config.yaml
train_examples: 39062
spec_augment: true
text_encoder_causal: true
warmup_steps: 2440
Rows from block 2 of the text encoder, named by matrix and row number. Rows with one number belong to one neuron. Each number is 128 + 24 x the weight over its row's rms, rounded and kept within 0 to 255. All counts start at 0. Numbers have three digits each. After the name is the row's rms in percent of the matrix's.
# fc1: MLP up (text_encoder.blocks.2.mlp.fc1.weight, 1152x192), inputs 128-191
# fc2: MLP down (text_encoder.blocks.2.mlp.fc2.weight, 192x1152, transposed), outputs 128-191
fc1.360 094:142146128128158128066128128148128128152128128128105128097079128147128167097128128149128144128128128128128128128128179128157128158128080099128157115128128128128128128107161083128153107128128173
fc1.361 087:157141128128128154085098114146100128156128128128128128083094128128097164089128149158128170128168128128107128118128184128167098180128079104096160128128128128164128151128148090128146104128128148
fc1.362 092:128128128105128128092128128128128128156128128128093102095089128151128159128128128172128160128164100152128128128128197128149090170128077099108144128145108128154128128087144088128128128128128171
fc1.363 106:128128113107164156105092128150128099177128102128128128098071128143107128128128174160128139128160128128128128111128177128128098162128104083100165104128128136169128128128128097147163103116128128
fc1.364 116:128128128128128154128128128196128128178128128092128128096079128128111157128090128128128128128128108128128187128128128128134128181150072103065181128128101086128128128128128074159128119128128163
fc1.365 089:144128105128153151086079128128105128173128128107085109101080128160128128106128146151128166106128109101097128128107175116151086175128087087128158128144144128158128144128128096128162099128088159
fc1.366 084:128128102128149168094075128128128128128128128128099128080128145128106157090128150128128151128128089128088147128128162160128084179128106090128128128160128114148154128105128101128167098144128159
fc1.367 118:175128102094128169081119128128128136128166115128070056128146128201128128128128156169128161189128128128165102154128128088128128128128110140128128128128128151160128128128190128128110128128128154
fc1.368 095:150128100103128128098128128128128128158128128106087098102111128169094128099128128173128155128128095128128128128148186128156106167128093058128155128151128128174128128128128128128169098128107178
fc1.369 096:128167128128128167096092128128128128151128128111087109096095128164128176077128128158144158128128128143094128103128128145157099177145078113104190128176128128174128128087128088162165089152128181
fc1.370 119:128152128128128155128128100128128128143178128098128128073090128114128128069103175128128128128161128160083095096128128128111102128128128128167128128128128099106196145148105138148151090149128171
fc1.371 087:128153128128128128102080128128128128175128128103128104080104128128128161106128157174128176128160091160106128128128187148128101185128077128108168128158128128149128161109144128128156101115128164
fc1.372 092:136128128095152128072091128128128128162100106093128128102098128156109128085128128152128160128146090128100149114128164149145128187128112095128156128128107113164128152095153078128165099128128171
fc1.373 091:128128098128155128079128106151128107165128128113128106089128128147128168109115157172128171139128090150128152128128197151148109163141076098092169128128128128164128128096128128154150091128128159
fc1.374 094:163128100110128171084092111159110116148144128128108128092095128151128149103128128177128166147128128128128128147142188128165088147142077099128178128128128128167128128091128086157152108147128175
fc1.375 096:151128114128155161075082112128140140150143128080098094105093128147087154128128128158128128128153087153099128112128175128152095170128128093110175103154128128165128128128128128154128085128140128
fc1.376 103:128128128128147162092099128156128128128128128128096103093128128163128157072128128161128128151154128128128142128104155128158093153128079094128184128171144128176128128128128128128168128128103128
fc1.377 095:163149104128153155095096128128116103128128128093128107097089128156113157128128128162128154128162106128128128128128190128128093180128083102128167128159128108153128153094150095156128099128109128
fc1.378 089:141128128128151128078095128153128128128128128128092128082128128155101166090110152164110155128128104128128128128111182128128106153110071104128171128128128128161128128108154102158128089128128167
fc1.379 088:153128128097154154095096128163128128167112128128078094078065111128108171128128128168128140128128111128144128104128152146147103166128103107098169128151128128148128128105128128128128095128108184
fc1.380 093:128155096128146128081128144168107112153128128097079111090085128160128164091128128153128161112145128128128128111128175128128105161128078097128172128149128105156128162107128101128151111128111128
fc1.381 117:088128128155128128128128128164098128138128128090128128000069128128128128111056095128128144068107116168128141128128128128128128128145112113106166128128128089148090128128128128197128097153175128
fc1.382 090:128150108103128151106104128155128111166128128100111128077128128163100172128128128171137151128148109128128156128128172128143088161128077111097178128151109128162128152128153080153128128128128175
fc1.383 092:151128128108128148089086128128102128128128104094078108097092109128098157097149128128150128128156079128099150128128167128142128180141128105107128150172128113128128157128128104160128128128128172
fc1.384 094:161128098112128128128128128128128113166128128128084105086087128128111128103128157167111149110128102128149128128128180128158102128128080100128160128128128112179128128075164128128128094128108128
fc1.385 111:128128100106128128147128128164128180128173128128128144097128151128128128086128151128128128101128149087128099128118128128128117128128064128128204097177128128128193128128112128128146128168113110
fc1.386 115:143128128104128144103128108149128128128128128099128128096096067128128128128128155182150128128172128128128128077146128100128128128128155128128128128128159128093128128128141128157128128128128156
fc1.387 098:165128128101157128099087111128113128172128128128096128084101128128128128128128160153128165128128104128137128128128184128156104176128095128128128128157113106146145128128152099128151097128099154
fc1.388 092:161156113128128166108103104128128128170128128128099128098105128151112157092128151166108157128167128128128128128141182128128093168128092128128151128142128102155128128079128105128128128149128128
fc1.389 089:128166092109128155086078128128128128128128128104094128085088153169107165128110153165128160128128107155101128128128184128128128148146082094128175128147140128128128154094155108128128108148128164
fc1.390 105:128145128106150151105085128146081121136128128118089102100128133161086169128128128180128128128128076131105128128128169128128087179101079110128174158151128128157128142093128094142128104128128175
fc1.391 124:166150128128128223096128128158128128128128128099128154128100128106128164089128180128128128128170128128090128128128128150128128147128101104164128095128118122111152149105093101128174128138128166
fc1.392 111:128113128128151169084108128128128128128200089104087128128094128214128128083145186164128128128151128128123160154093128080113094148128090128084128128200155134128170128128128099128109128128056128
fc1.393 087:153128104128155128080088128167128105169128128102128128088101128150128165103128152128128128128128109154128128128128162128128128163128092103103171128159128100146128128097168097154162096128111185
fc1.394 088:128154128110128128098111147157128128157128128108101095104086128152096128100128152148128154128128128128092128128142182128128128178128075093093158128146128128164128164128167081144149097146103174
fc1.395 096:147168103128159143114097128163128106128111128109099096079096128162111184109143143152128149110128092128092150128115158151151128172140128101114176113128149128166128153094128085128151101128128176
fc1.396 114:128128128089128177128128091128128128128128128128128128128101128128128177128128128194128128128128099128128128128128196128128128128164128075128164128128128128128128128065128128128128128128128150
fc1.397 105:165128128128143128103128128160128148128128128107102108128128128149128128091128164167128162128151128128128128128108175128149104165128095128128152128151128097173128128102141128128163087128128156
fc1.398 092:128157128128155128083088128128107106151128140101108128102095128145128165083128146151128156128156104150128128128145196128128128183128081082128160128156128128158128145100145097128147128128109169
fc1.399 101:128158128128147128096096128118128128174128128128087128092081128128128153106096156153112128128162128128128128101128184128151095155128074095128149128128144128169128149128151128128154128115128152
fc1.400 091:128128095111154163079101128128128128153128128128128101097094128157128152128128147159128169128161128147128128128110189128157079163128101099110168128156146107158128128105128128128153097128128128
fc1.401 104:148148113128151128088100105128128143163128128128081093068128128139128157102112159171128162106128101128128168128128173116128072153149096079128166128128128128172128162128128100156128092152128165
fc1.402 114:160128128070128128072128128128128128175128128098128128078095165128128154128128128128128108128166150128070128128147128098128128128128128128128128071128092071128146150128128128165096104152128128
fc1.403 091:128159108101128156128108107153128140166128128128110128083128128155128151128142128152128161128155128128098128128139186128169106166128074099128180128128128128154128128128167128128157128128128128
fc1.404 088:147128128111128128077099128165128128128106109103094104083075128128128128128128148166108167128148128146128145128128150128160089150128078128128176108148128112148128141087151101128128086128128169
fc1.405 108:128128128128128154128073128128128128148128128128128104075074128157128163072102128128128128128128128128128203128128173128153107128128128128067172128128128128128128152108129065163161128128128161
fc1.406 104:128167105128142128113107128128118128165128128128128067075128128146128128096128128128109161128128128100128128128108149165182075145128126128105163128128128078152128128093147128128128091128153128
fc1.407 095:154128105128128153107100128128128146128140128097097128098085128128128156128128142154128161142128128128128128110143169128149090166128099128128161128146142104157128146086128096128165107128106128
fc1.408 093:162161109128128148086075128159128097128128094112101128088104128145128128101128128128128128128143128128096128128128162152159128188128073106103147148128128128149128128112147076128176128128128177
fc1.409 091:128128128128118128079128128128128128128144128097128089108128128174086154096128128169128167128116128147128128128105184128148128153103092089094163110128111128128128141086156128149170128128144166
fc1.410 090:160153101110150151068128128147128128152128128128128128128100128128114170082150128153128164128128128128128128128128180148171084165128070128128155128148128128180150150085149109150151096128128173
fc1.411 092:149156108109128147128101128128120148157107103128128101078104128173128163128128161150128160128128105128092128128128168128128073158128101100128128128160128128128128128083128100128154128128109170
fc1.412 097:145157093128128128093090095165128128151128110108085128097128147128128145101128172128128175128156106128128128128128162149184104156128081088105162128143128128156128141128149128128160128128111154
fc1.413 088:148128128128128128106097128155128128163113111092108093080096128177128154104128147128128128128128128128128128128128182148155077158128089101103177128128128128171128128086128107128128112128128165
fc1.414 089:128128099128165152093095128128128128149128143128093105084088143149128152086128145184128147128154128128128128128128189128128128151128084099128128106128128128164147128080128128161128083128145169
fc1.415 088:128128086099163128109090128162128128149128128107107128105103128143128147097128165167143178128128099128128128112128151147156100154115094067104152128128114128160128152128128095156153094153098169
fc1.416 118:155128128100151128128108128149128128165148115090128113091089128128110162128128128162110171139128095128109128128102156128169095128128096128128153136174128128128098128128154128128128097119128166
fc1.417 090:128128101107145128090090128148110128146128128128089128081128128148113128100144128170128162128152110128128128109128161128128114128128101101102176128128128102173128145111162128128128088128128148
fc1.418 118:128128151128099121128080138156128091119128128128128128128128128100076183128128128110128128085128086169139128128170128180128128156128101128116128147128128077128128128128169128103200128197128128
fc1.419 102:146172128128128128087105107128128128128128107128088128095128128152128160097128128176128128128128105128109128128128192128128128181167128075128162128128128128190128128109128105128128098128128128
fc1.420 090:155128128128155128098099128147104128128128128111091106096089128152128128087102153150128151149128105156128112113128184128147083170111068101104161128153128128162128128099144128162164097128128156
fc1.421 116:128148128098156128128128128128128128183128128128065128073128113128128128128128154128128128128128128128128128117128128128170128128128128128089185128166128128169128128128128078171128097128128128
fc1.422 157:128128128128128128128111173128061169128193128128128128092089106106128142108128128103128115128128158104128128128128128128130147128128128128128147079128096070148162165128128151128197121155128128
fc1.423 095:128128114087162152089090128128128128128128137128113110077101144151100184116128159171139128106128101128094128108128167128146107194160094102128174128150128128165128128087149128128128128128128171
fc1.424 100:128128113128128154090096115165128147147128128128100114106089128170107128092107162172128174128157115128102128128128160128128092153128081102097153128128128128177128142063147104128158110128128160
fc1.425 090:142128105101128155093108128128128128142128128106108128085128128157098128097128165158128176128150108128128128128128171152128085173115099100103173128149142143151128158096148107128148097128128175
fc1.426 111:128128128128128147128128128128128128157072181128128128128128128128167128128128128128087128082175107128162196128128149071128128112094081128128128073128128128128064128098128162095128128128128128
fc1.427 088:156128128128148128080085128128128128156142128128081128084091128159100159128128151156128156128128128128128128109128184128159086172128089096128172128128128128154128128101128128128128128128128183
fc1.428 091:128162128103159128078077143144113128146128128128128090102128128155093128099128149128128128128161100146107142104147176152128128180128095107128174128166140128178153128128128101158163109143128175
fc1.429 103:128168106098128128099128128128128128182128128128107071101111128174128175128128157128128160109128099128142128106128179128128097168137068091128180128153128112184128128128128087128128128150146128
fc1.430 116:128183128128128130108128084128128128171128100128110128128088128128128143128128128188106128128128128166128128128128128186128128128128090128110128128153169115173087128128154128128128128184128128
fc1.431 086:128156094128128128102083128128128146150128128100104102098100128159128147091128154167128162108154095128108128128128179153168082128128080098128149128151128128128128128108128128128154128117128157
fc1.432 117:128172128128128128108084128128128099141128128108128128128086128128108190128128180128128128128128076128108128091128155165128128128128117128128128128128128104128128162128156111153190128149128196
fc1.433 095:168128128128128162088103146150128128128108128128102128090093128155128175086144164154128158128128100128128128128128153128128098166128086128128128128167128091167128149094148100128154128128128159
fc1.434 092:147128128128128128082083128161128128145128104113104105088128111148128174128128163161128165144128102128100128128143197128161088166128062097128149128158128128128128128081162128153128112128116161
fc1.435 094:128153128128128128053128128128100095128128128104087091080088114149106162128128128146128149128157088128097128128128167128146089150128101092128163128165128128128128143082147106128128088128128167
fc1.436 092:163128110128155161085093128128128128154128128128100128095094128168110148128128128149128164128163099128137128128128168128165113128128073089100157128128109113163128128090128128128157128128128146
fc1.437 094:128143098128149161105128128144128128151144128128128101087085128152128128128128128179128158113128100113128104110128189128159091174107056098115128128162128148149128147104128128149128128128128147
fc1.438 122:128128128128128128084128163139128128128128076128128128128063128128106163128088128128128128128128128128128116128182128087128110175128128128109128128128061128128128164128128128202141128150128128
fc1.439 086:150154103128153151074102128152128128160128128105108095076085128128112128128128155170128170128153106155128156128128174128128093177128097089128150128128128128155151154107161096128128087128128128
fc1.440 113:128138097128128128072128128128142128128128128101128081076085075160128128128128169178128164128174128128103097085128128128146128164102128128154128128128128128128126098128128128151128128128143166
fc1.441 102:155128128096152145086091128128128115161128137105090104085079128128086128095128142178115148128144128128128128128128176149128128186128128091128128128163128128169128144128128107148128099128111157
fc1.442 105:144178110128144159082075128158098128155117128128091128105079128152128165096128144160128128128128102128128149128114184160128096164143089107105155128172128128155128161091128102161170092128107179
fc1.443 120:128128128091174128128128128128100108147128128128128097102100128128128128128128173128128197099160128128128128128153128128128074166128064128102128128188128128179146128128128101128128128128128155
fc1.444 093:150128128128128166102128128128128128128145110128128128099088128147100165094142128174128128106128128128100151128128168128165089152128128109105174128145128128166142143097145128151128106128099173
fc1.445 116:128128128128128128128128128128128128128128128128064064128128128200089128075128140128128128128128128128128180129128190128164088128179128128060128128181128128128128128128128128148128087128128128
fc1.446 090:128128108128150150087104128128128108173128128128128097086105147148113183128150150128128155128148090128103128128151192153128093160128096128104165128158141110147144156128128099128164128128109169
fc1.447 109:156128128128128188103128128158128128153158128128128128128128128177128128091128144143128189169152128128128140128128166128160083164128070128128128128128128095170128128072128105128128128128110128
fc1.448 085:162163128128128150103090128128128128169147128093128109105074149166096153099128128155128163128155107128128128106128166149156107151100084100128146114128108128155128128094158102128128128128128162
fc1.449 094:148128128128157128081107128128111128164128115128112118110128148158128128107128128150113164128128094128105151128128167128160094162143096080128180128128128128168128128090142085154128104128128158
fc1.450 105:201150128128149172091174128143128128128128162162128128128128128128162128128114175128072173128213128128191128075128128128128128128128128128128128079128128128128128128128128128128128128128064099
fc1.451 110:146128128096171128116157097128174128166128181055117128128101128091153128128128128128086128128162161128144174128128128072128128128167128106128128078128128128128128168128074128167088128128128128
fc1.452 091:128128105128128128075091128150128128145113103099072128095086142128128166128128128128128138107128128128128128128128183155148128149128085128128149115161128108155128155128153128152165092143128195
fc1.453 087:157153109128128144093084107128128107152128106128090109089085108128112128128128128162128148145166128128105128128128181128148101177128067108128168128128128128172128149090158089128167103128128128
fc1.454 116:128152128107128128128163128128128128128100128128128128128128128128160158084128128128089128090188128128169128128159154128100087159128098089094128094161128099154128128128128128128152128181086171
fc1.455 108:128128128074128147128089071090128128154128128119097128128128128228128164108128128128186128128128128128119118128128151128128078128152128070128153176158173184128128128089128128128082128128128128
fc1.456 092:153150128128128128104099128151142128146128128128104128086089128162128128108141128162128147128128128128128128108128189128155093164128085096128153110128128105163128128095143105153128128128091128
fc1.457 111:128128128128128128128128128128128157128128107128128128128128128128128128130128128128177128165128077128128128158128182173141058181128128097128128128148128128128128136128166128128128128128128128
fc2.360 060:128118108128148152128104139128142112184128128128128128082128128159101128111103106165084198111128068165128128164128193167128128146128100128128149128108128128128128153128175119128128128104141128
fc2.361 043:145128128128156128077128138128107128161128166128100081097128086162130128074128128128102162083128097128165128128167128128128128132128185110105128109128128128153128128128128128128128083128128128
fc2.362 042:128128102094128128082105136128128128182079128128111095128098148167099156076104128128128128128128128128180123128173176128128128128128128128086162180128070061128128162128175159151128128128128128
fc2.363 064:139128132126084099148091128128128151167128153128128104109128133173128128082107101089140128128128075104175096128157188128166071128174165114128128128128128078128154173128128128103128091156128128
fc2.364 114:128128128091128128128150128104128148128128128136081113164200128128128132107128128128128128147128128128128129128178128076128128128180128125156037146128128095151128128184162185106181128162165122
fc2.365 045:128158128128100057128085150128158128137128128096095080155128135152128128082128128092128128139128128128128128133161111087128128128128179128128084128096106089154128152128128128079103128128128128
fc2.366 033:128179128101150128077128129128128094182128128128070128128128128160105128060110128163128182128110128128128128128128176166128128116128159128128128128128128128128111128150128128128128128128128128
fc2.367 181:128143128128128117128128161097128108179169179128120115128082103128105128128128104128102133151128099162173128147091168152128128128091128141097128128152128095162081101149162131128149113121128189
fc2.368 048:114065128089128128128128103128084178128102128147172186173166128086128128128128148187170128091081103100128196128128128128128092128128089109128183128128128128128128128128128128128177128128128128
fc2.369 056:128128128128105173128128128111111128147126166175152104186128128128086071115085128179105191148128091128187128147128196128128066128128115128128128085128081128128081128128128128147128135149128094
fc2.370 196:128128173128101132111062128128109140128093097120128161157128128097179128092146145128128085128128128128128125108116174112084145128128096090166108163090082122128158172128128128131149128119146154
fc2.371 031:160128128128148128094179164128128140128128155128092090128090128149115128089107106128071128102171128182163059128128128128128128165128160128128085101128128080152128128156111128128128138128128128
fc2.372 044:128182131094128128070128128128128128171091128128135088128100134128092128111105116144128185128131086182156127131128190179128122128128128128084128128137099111143077128138128128128128128161128128
fc2.373 049:128128128075128128128128128128128128128128174136128128107172128218161104084128176117151143080214128128128085128181128087128128128128158128128098155128145128128111125147128128128128128103128104
fc2.374 052:184128128086128144079174167128128086156128153120128086128073128097097128100115128152128155096134128147176128128127181158128106139128178128128128095157078112128128128128110128128175104128094128
fc2.375 047:114128128128128128128107109065128128128128159128128128128128151128128128128128104148128128114176084179141128128128174139142066137106128075128153154128114128147096128115128128162150128112128162
fc2.376 072:128125128128128128132128128151096128156155128193100090128128128142114128085128128185094128111128116107128109128084166145168128128099075128128144128128176128128136149128128128110128102128139145
fc2.377 059:148128118106151128128090150128128128197128128128091094128128128186093128083128128128111179128128083139181128131128176128128128161135175103108128128108128128154128128128128102128128110128128128
fc2.378 034:128160128128128128128087128128128128181128128128087086099128128162123128069094113128128128060123067128128128128185167163128128128128178128082128128128128128128128187128165128128128149113128128
fc2.379 043:128164106157095165128097163128128128153128128163128128128158128128104128107105128128101209128116062157128128161128174151165128128128101086128158128095128128146099128128128128121151128128128128
fc2.380 055:111128128128128153088128128128128103184128128128100085065128128128078101112128128176086187128128099145110128166097163128128100109128128128128146102128150128128128175128128110145145128128128155
fc2.381 205:113128075131128128148102108139128152162128128178128128163186175128128099125127105122128128128132120128128134187159150121125116128128068100104128128083128140155106111152096162128097128184143128
fc2.382 049:128128103128118128080128147128116076180072128153138153128140128128085111128099145128097197128128101128128128146152128183128128114111128128128128150112095146149128128128128136128128128120128128
fc2.383 063:154173128168112128096128095162148090128128100147091128162175128128157128128128149172106128128128128128128128128177144151128128128128141128128101128109128155151128128151097128128128128149128128
fc2.384 047:155148099128128112128090128152128128174138164106142128111128134198155128089128128164085128164128128158128153140128113128128109119128182138128128128110128104149128128089128128128098106094128084
fc2.385 184:094145128128128125128156078069139128128133203128128074119111128128147160128112102133128092128101128168128171093128181084154086094139136128128128128128162084128128115128131128148097068103156128
fc2.386 205:128128132103113128117128128128147157103113128128149112128128128128138128156122128077165128087112112095183089073128111093129135128112193139170110089104095128059128190128149148128112128115128100
fc2.387 054:153128099128094128128057158101128135176128128178096128128106128169117155067128128128128128097128083128174087133128155128154098147128128128128129164128128077128128173128128128101128128128112151
fc2.388 041:128128097082128125128075165128128128177128128128097128109128128160128128081128170128132128128128098128157128128128128128149098128128144081116128176128071081128128165099128128128128128128128128
fc2.389 048:145145115098128128078128128128107128194105128128128128108128099157108128068135128128128169128155086128128128128128167158146128162128128128128128128131106092151128128128128128128174128128128159
fc2.390 097:089174128105125126128128128128115129130128184174140111165128128106173136128128168128128128094159101106128128128154128128134171135128150152128128082121160129083128128128127159118117128128143099
fc2.391 181:128128128128085128111128149172090128152128082111128159128128129107167128093153151134140122128128079128128111128149186128115156128128102106150128156096079128095145166112128128128145128128128151
fc2.392 124:128137128128122128094128158128079156128161128146098128128128128128128084085128128128128170128127128128113128172128128128128205085175128147128128128128150107191155073128111128128128128161128123
fc2.393 039:155128103128139159094128128128146128191128128128128128128102128163073128108092128128096189128128128128128128128128215128128128116128128128128128113128128128128128128121173147128128105125154128
fc2.394 045:128128128128144128128140128128128128181128128188140099128128128128128128128105128159056128128128091150180090128164203128128128114112128128083128128111128128128128128128128128128128128128128128
fc2.395 056:146156128128114128086146139154054128152128102128087128160147078157128128104128128128080170136159128118128106132133156128128189128128116128128128128128164128145150098153161145095128128155128128
fc2.396 132:128128128065128128128123128111128128197144128128128131165107128092074114128105124128167177128128128130170173128128135128128116064078099128128114128119085072107071128150128219140128128161150128
fc2.397 060:186128128128131128128083131128128128201128128128068128116128128152128128075128128128128128162128089128166128128128154128128118128128128118128128128128077090139128165111128128128128114127128162
fc2.398 045:197128128128128140128128144140098128163128153167098128128110168195057128081128165128133207128195075128128128128128164128128128118128156128087128128128098128160128128128128128157128128128112128
fc2.399 077:160128093128090128105100128128095155170128157162128085128114113170128128070128172128116157128128128128171128128128131100128108095128105128128133152089128094141128137128175128101152119152128128
fc2.400 045:161128119128104128128128128128163128156141128128128096106128137185128128081112128128108154128147128166128128128181156128128128128128157112128128128128128102128157128128128128128128128128122128
fc2.401 077:169128079128083128150099128128128128171147128160128114128128136181149074055128128128068128128160128128155128167128192128128119128118128128128128128106128128128128131128153162128128128147128128
fc2.402 183:112128128187128122128128132128139128193128145133128087184150128144097128155128109117128128128084116128179104155128140172128138128128128128128128112128128169128128128149140113099104128086171117
fc2.403 058:163128107128128128128107128128128128185128128128128128128128128143118128103128142187128192128159072128120128150129206164140128169128094128128150128128128128149128128093128107118145097128128128
fc2.404 039:128159087128128156080128136181128128175128128157128128096128128159101177107103157094128128128116128128128128125128128128128128102128110128093128128101128128128128128128164142128128128119128128
fc2.405 131:159128098148148128128190128128128094122128174134128128136110128106128123170128128128128098103166161128120128135075115128141128128088117195169072083128136136128096128128097113085115128119074107
fc2.406 111:128128128128128143128128134128128139128128128128128150128175128138128128128128074128128128133128128142134094128128128128128128161128085128128128128128128128128070156128144128084128128128128128
fc2.407 056:154128128128128128088094150154128128185128128128069064128128128173111128078131173128111162128128128128128128128128128128128128128128128128128128128128128128135128128122186128128128128128133128
fc2.408 050:128154113128128128128128128153128108161128128128085128128128128157099128108128128128128204128103128128159128150170172128128128128128089054128128128128128128166089128128128128128128114128128128
fc2.409 057:128117128128128128100199083128128100089128179153110098128084110119128128128110128154102109128128156128153128080149128097162097128142146078128100128102128128140128128159074128165119107133128128
fc2.410 044:128128100128143128077128128128128113188128128128128080128128128168085128106128128128128207128121080128128128144128174128128086121128128128083128128128128128134118128124128083128128128099128128
fc2.411 047:128128128128160128087128128128128099178128128128128128098079128137102128121128128128128174128128094128167128128157193128128128117128128080077141128132099109150111165128165128154160128115128128
fc2.412 052:155128102128147128128092157128128128185128154128087128081128128160128128087128128150128163128128083143128128128128133128176128128156128128128149128128128128128128128128128128128128104128128128
fc2.413 045:128128155088128128143098188151151128129120128128128128095115128106128157098128087089115128128108081128128128141128108165128179169128128099128128109128128103128101165128128111103128128106081095
fc2.414 035:196098128128128128101128146128128128141128128128093128183128139157185127095128128150095128082233144128165128128160128128121128156128128149128128128128092128128163128128148128128148128128128101
fc2.415 034:099128107128128084128128147171128128128128128104051083128128099128128184073128128128128128128128128155128150128128128139155128110128171098128128128128128087128104174098128128128128112128128153
fc2.416 084:128128128128128132128128128128128128128111162128128128145128150128089128181128128128128128128108095128128128199080128143128131114112071128128151101172128223158141117128128128130128128128128128
fc2.417 037:116170160070128128097112164148128128166177128147091128128106144128120172074128128074128128141128128128128129128118128128104171108170122099091144153159128109128128101156128102128128128128100128
fc2.418 193:116136147128128128129115140128199155128124096079143128128128166144128128128139120110144103128102154109128121169127092129082179141128142128128094097155128128085128128128087139128078176112102072
fc2.419 102:128128102128063110130074155128128190128128125128128111164164128128128128077128128128128091128128128137160128160128128085128128128128128128172088132128128078128128128128128128101128128160128128
fc2.420 034:160128128128128128062128150128128128186128128128094081088128128128122128060101128128097166128128071128128128134128165128128128128128213128106128128128128128137128193128168128128113128111128128
fc2.421 098:128136128128128128128128132176127128162128102135128128128173128128128128137128128128152148128142147128128128128128128102128128128128128128128138128128128164128128128128128128128128128128128128
fc2.422 287:167145088113128130099143128128107128128165147083116128052085144150101128128128128120174144151128158128113112128131186107184155104156138128106160087173128098128134128107128139176128063128141152
fc2.423 064:157128128084128168128128128104128128162128176166147128185148144150128128067128180128128128128128128128128128128121200128116090118081098141128108128128128104150128093128128139128156128173111128
fc2.424 065:155148096128144096076110128128128128189128158128089069101128128158119128076140128128128164147128094146128128130128146128128128128128128118128133128128128097150142128128155128128128111128128137
fc2.425 036:128165099128155128128087128128128128195128128128096084098128128155095124089128128128128196128128128128128128146128194180128128128128156128072136128128128128128128128128161128128128128111128128
fc2.426 181:139128128137128128128184115128128071128128172102128097128128166128128128109100128104128128128128180148168111128128128096128159118109122141125061063128097128082102128191096128137118128128128139
fc2.427 044:128128125128128128072102136128088104175086128128097084128116090128098128080128128128128192128128057128128128128128169176128128128128128128123128128132128128128128128128167128128128128128128128
fc2.428 038:162116128128143155128109103128174131128166128128158128160128154183108128096113109172128178128100136128160128128128173128128128159128128095128142118148094169121082128128069128170128181124079128
fc2.429 060:128111123128120132128140128186063128128128144128128148194142107128128082097104168128128197128174093128128128128128179128128088106070128082128128164128097128128128128128175154128154111184143128
fc2.430 205:151128110128128128132128115160128128172090128128148180128172128113152136175132128128139112128138128128079159112110128128132128128163125128128116082135128175128128128133067128133128094128128128
fc2.431 036:128164128101128111128128146128128128193128128128128062128128128128128128050128170128128128128128128128128082128128144128128128128128128128128128128128128093128128174128175179128128128128128128
fc2.432 131:108126108144128155128163083100128119128086199128193151188128097098128111189094103155169128128159128128114128128090109128156085128128128187177124116128128142128128128128116136128114129128128128
fc2.433 058:146128128128104116128105128128128077202128105128072128128128128152073128090128167128128154128097128103128128133128193172128128128128128128106128128128128128128128146128151128128128100128118128
fc2.434 051:140128128091161128128124150128076128171128185161111097128128128141108128109128162139128195080128128128128158128128128128128128128128128128119128128128128120128128128128153078128128128113113128
fc2.435 054:128156121086128128128152075128128137177128128128128100128128108151128128112128128128068176128154111128128103129128220162128128145128128128103104128128128128128128128128157128128128128137146114
fc2.436 045:143128122128140128128089136128128128179128146128078088079128128128115128077128128138128171128128077117128146128128153128128112157128128128105154162128128128138128155102128089095128113098128128
fc2.437 050:128098151128128128110099154128128128128128108199087116192104128128159157128128161128128128128165128088128128128128137147128128128128138128128128128128128169063169128128152128128128128128094106
fc2.438 192:160128106117128150078174106128142128128160163105128085080063128134087128099084140128173128128128189128143128128105128128128076128128128135128137076128102108146155128128128128128128128128119128
fc2.439 028:162128092128128128128092160128128095196128128128128128128128128165110128090128128128128174128128128172146128131128160128128128178128128069109128178128128128128128128128128094128128128127121128
fc2.440 166:128128135119111128128094161148188150118110128128140128139115128128128160136128128061174128128128128128178092080187128128108136128124191134145128134137068128068128169128167135128098128128128106
fc2.441 052:128137147145128085139128099149128128178128156104128128128128111075112108128128153168163128151128114128108128107176176143138128128128130128128128128108143128128128105123128128157153066128176104
fc2.442 079:157121128128160128128173108128128128152128131115128083150128119169162052128128135158097133128192128128102128128108128128104100145128155149110128133128132145128128090128128119128119128140128116
fc2.443 097:092128128128128187128128128127128128117128128128128170060148128128128215128128112128128145128128063144081171088126169128161151128159095128128206177128128128163104097128093057128128128128128166
fc2.444 054:128128128080128128115085128128090128154128128174096128141128128128093156086128144182128173128174087128111145128129197148147128128128101128128152128128112128128128128117128128102162128170090128
fc2.445 110:128069128128133121128145191108128128133128174128155128128132146128128128186128128128140128078177128128152090130128128128128135183085162176128114109116152122128091128128107105081106128087115098
fc2.446 042:128128128128128128077128136128128128164128128128128128117128128128098148094131128128128203128129090128128132145128192186128154128128153075079128128128128111128128128128128128128128128125128128
fc2.447 120:145098101128099128128081156128128143153125128128128128087128165139150114086128151133128095128128128128141128128120128112128061128128095097128167128084128057128145196075128128128113109149128128
fc2.448 033:128128128128128128128088139128128091174128128128072101076128128157105128092128128153128165128128052128128128128127180149174128184128128098128128128128128128128128128128128128128161084089128128
fc2.449 056:128128128086084145128116128128128157155128128155128128161183107194119128080148186128128128134150089101128079128128128123128113128125128135128108191128128128128128094128163146153128128171128128
fc2.450 157:104128128113128128128128084128184128128128128163125128137128128128054128128119103104128128091072128145128128128128125128128128128106128128128121084128083169123128128156166128188128156162128128
fc2.451 176:128128128128159128128128128138128128173095128128148096153188167128128128128094128128163171141128060179128128128161128137128113156111128128134147148128128128125081101128152070128128107128165095
fc2.452 060:154128115128159155128120097168153128166183085128128128088091128128111111128100153128128128157128147128128095128099189128151110128128128078128128145128128171106128128168128128180128100127111159
fc2.453 033:128128128128128128069128128128128128168128128128128128128128128181105128066104128128128128128128128128128128128128174128128128128128178128085128177128128128128128128128182128128128128107128128
fc2.454 188:128109128163178128166128128136124120128126094175134129165168128128128091142088128128110128157083128100128128153128128145128128156128097128130084128092128163076110176164128117128106128077128084
fc2.455 165:128128128128128128128128128194128128197128107128128128128128128130128128114128128128128142144089128143128128128128146128128128128128132128128128128146117128109118128187147128137161128140139128
fc2.456 043:155128128079128107128128168128128128168128128128088082097098167128096165072153128128128128128128108158128128147167128141150128128128128128085135128149128087142162128128128128128166128162128128
fc2.457 175:146155093133134181096158081150128090128116128138128128119128128101101144128125171127128129128133156128100172128094168128128099061128128158115098099121128134153084117119121128127128092155097128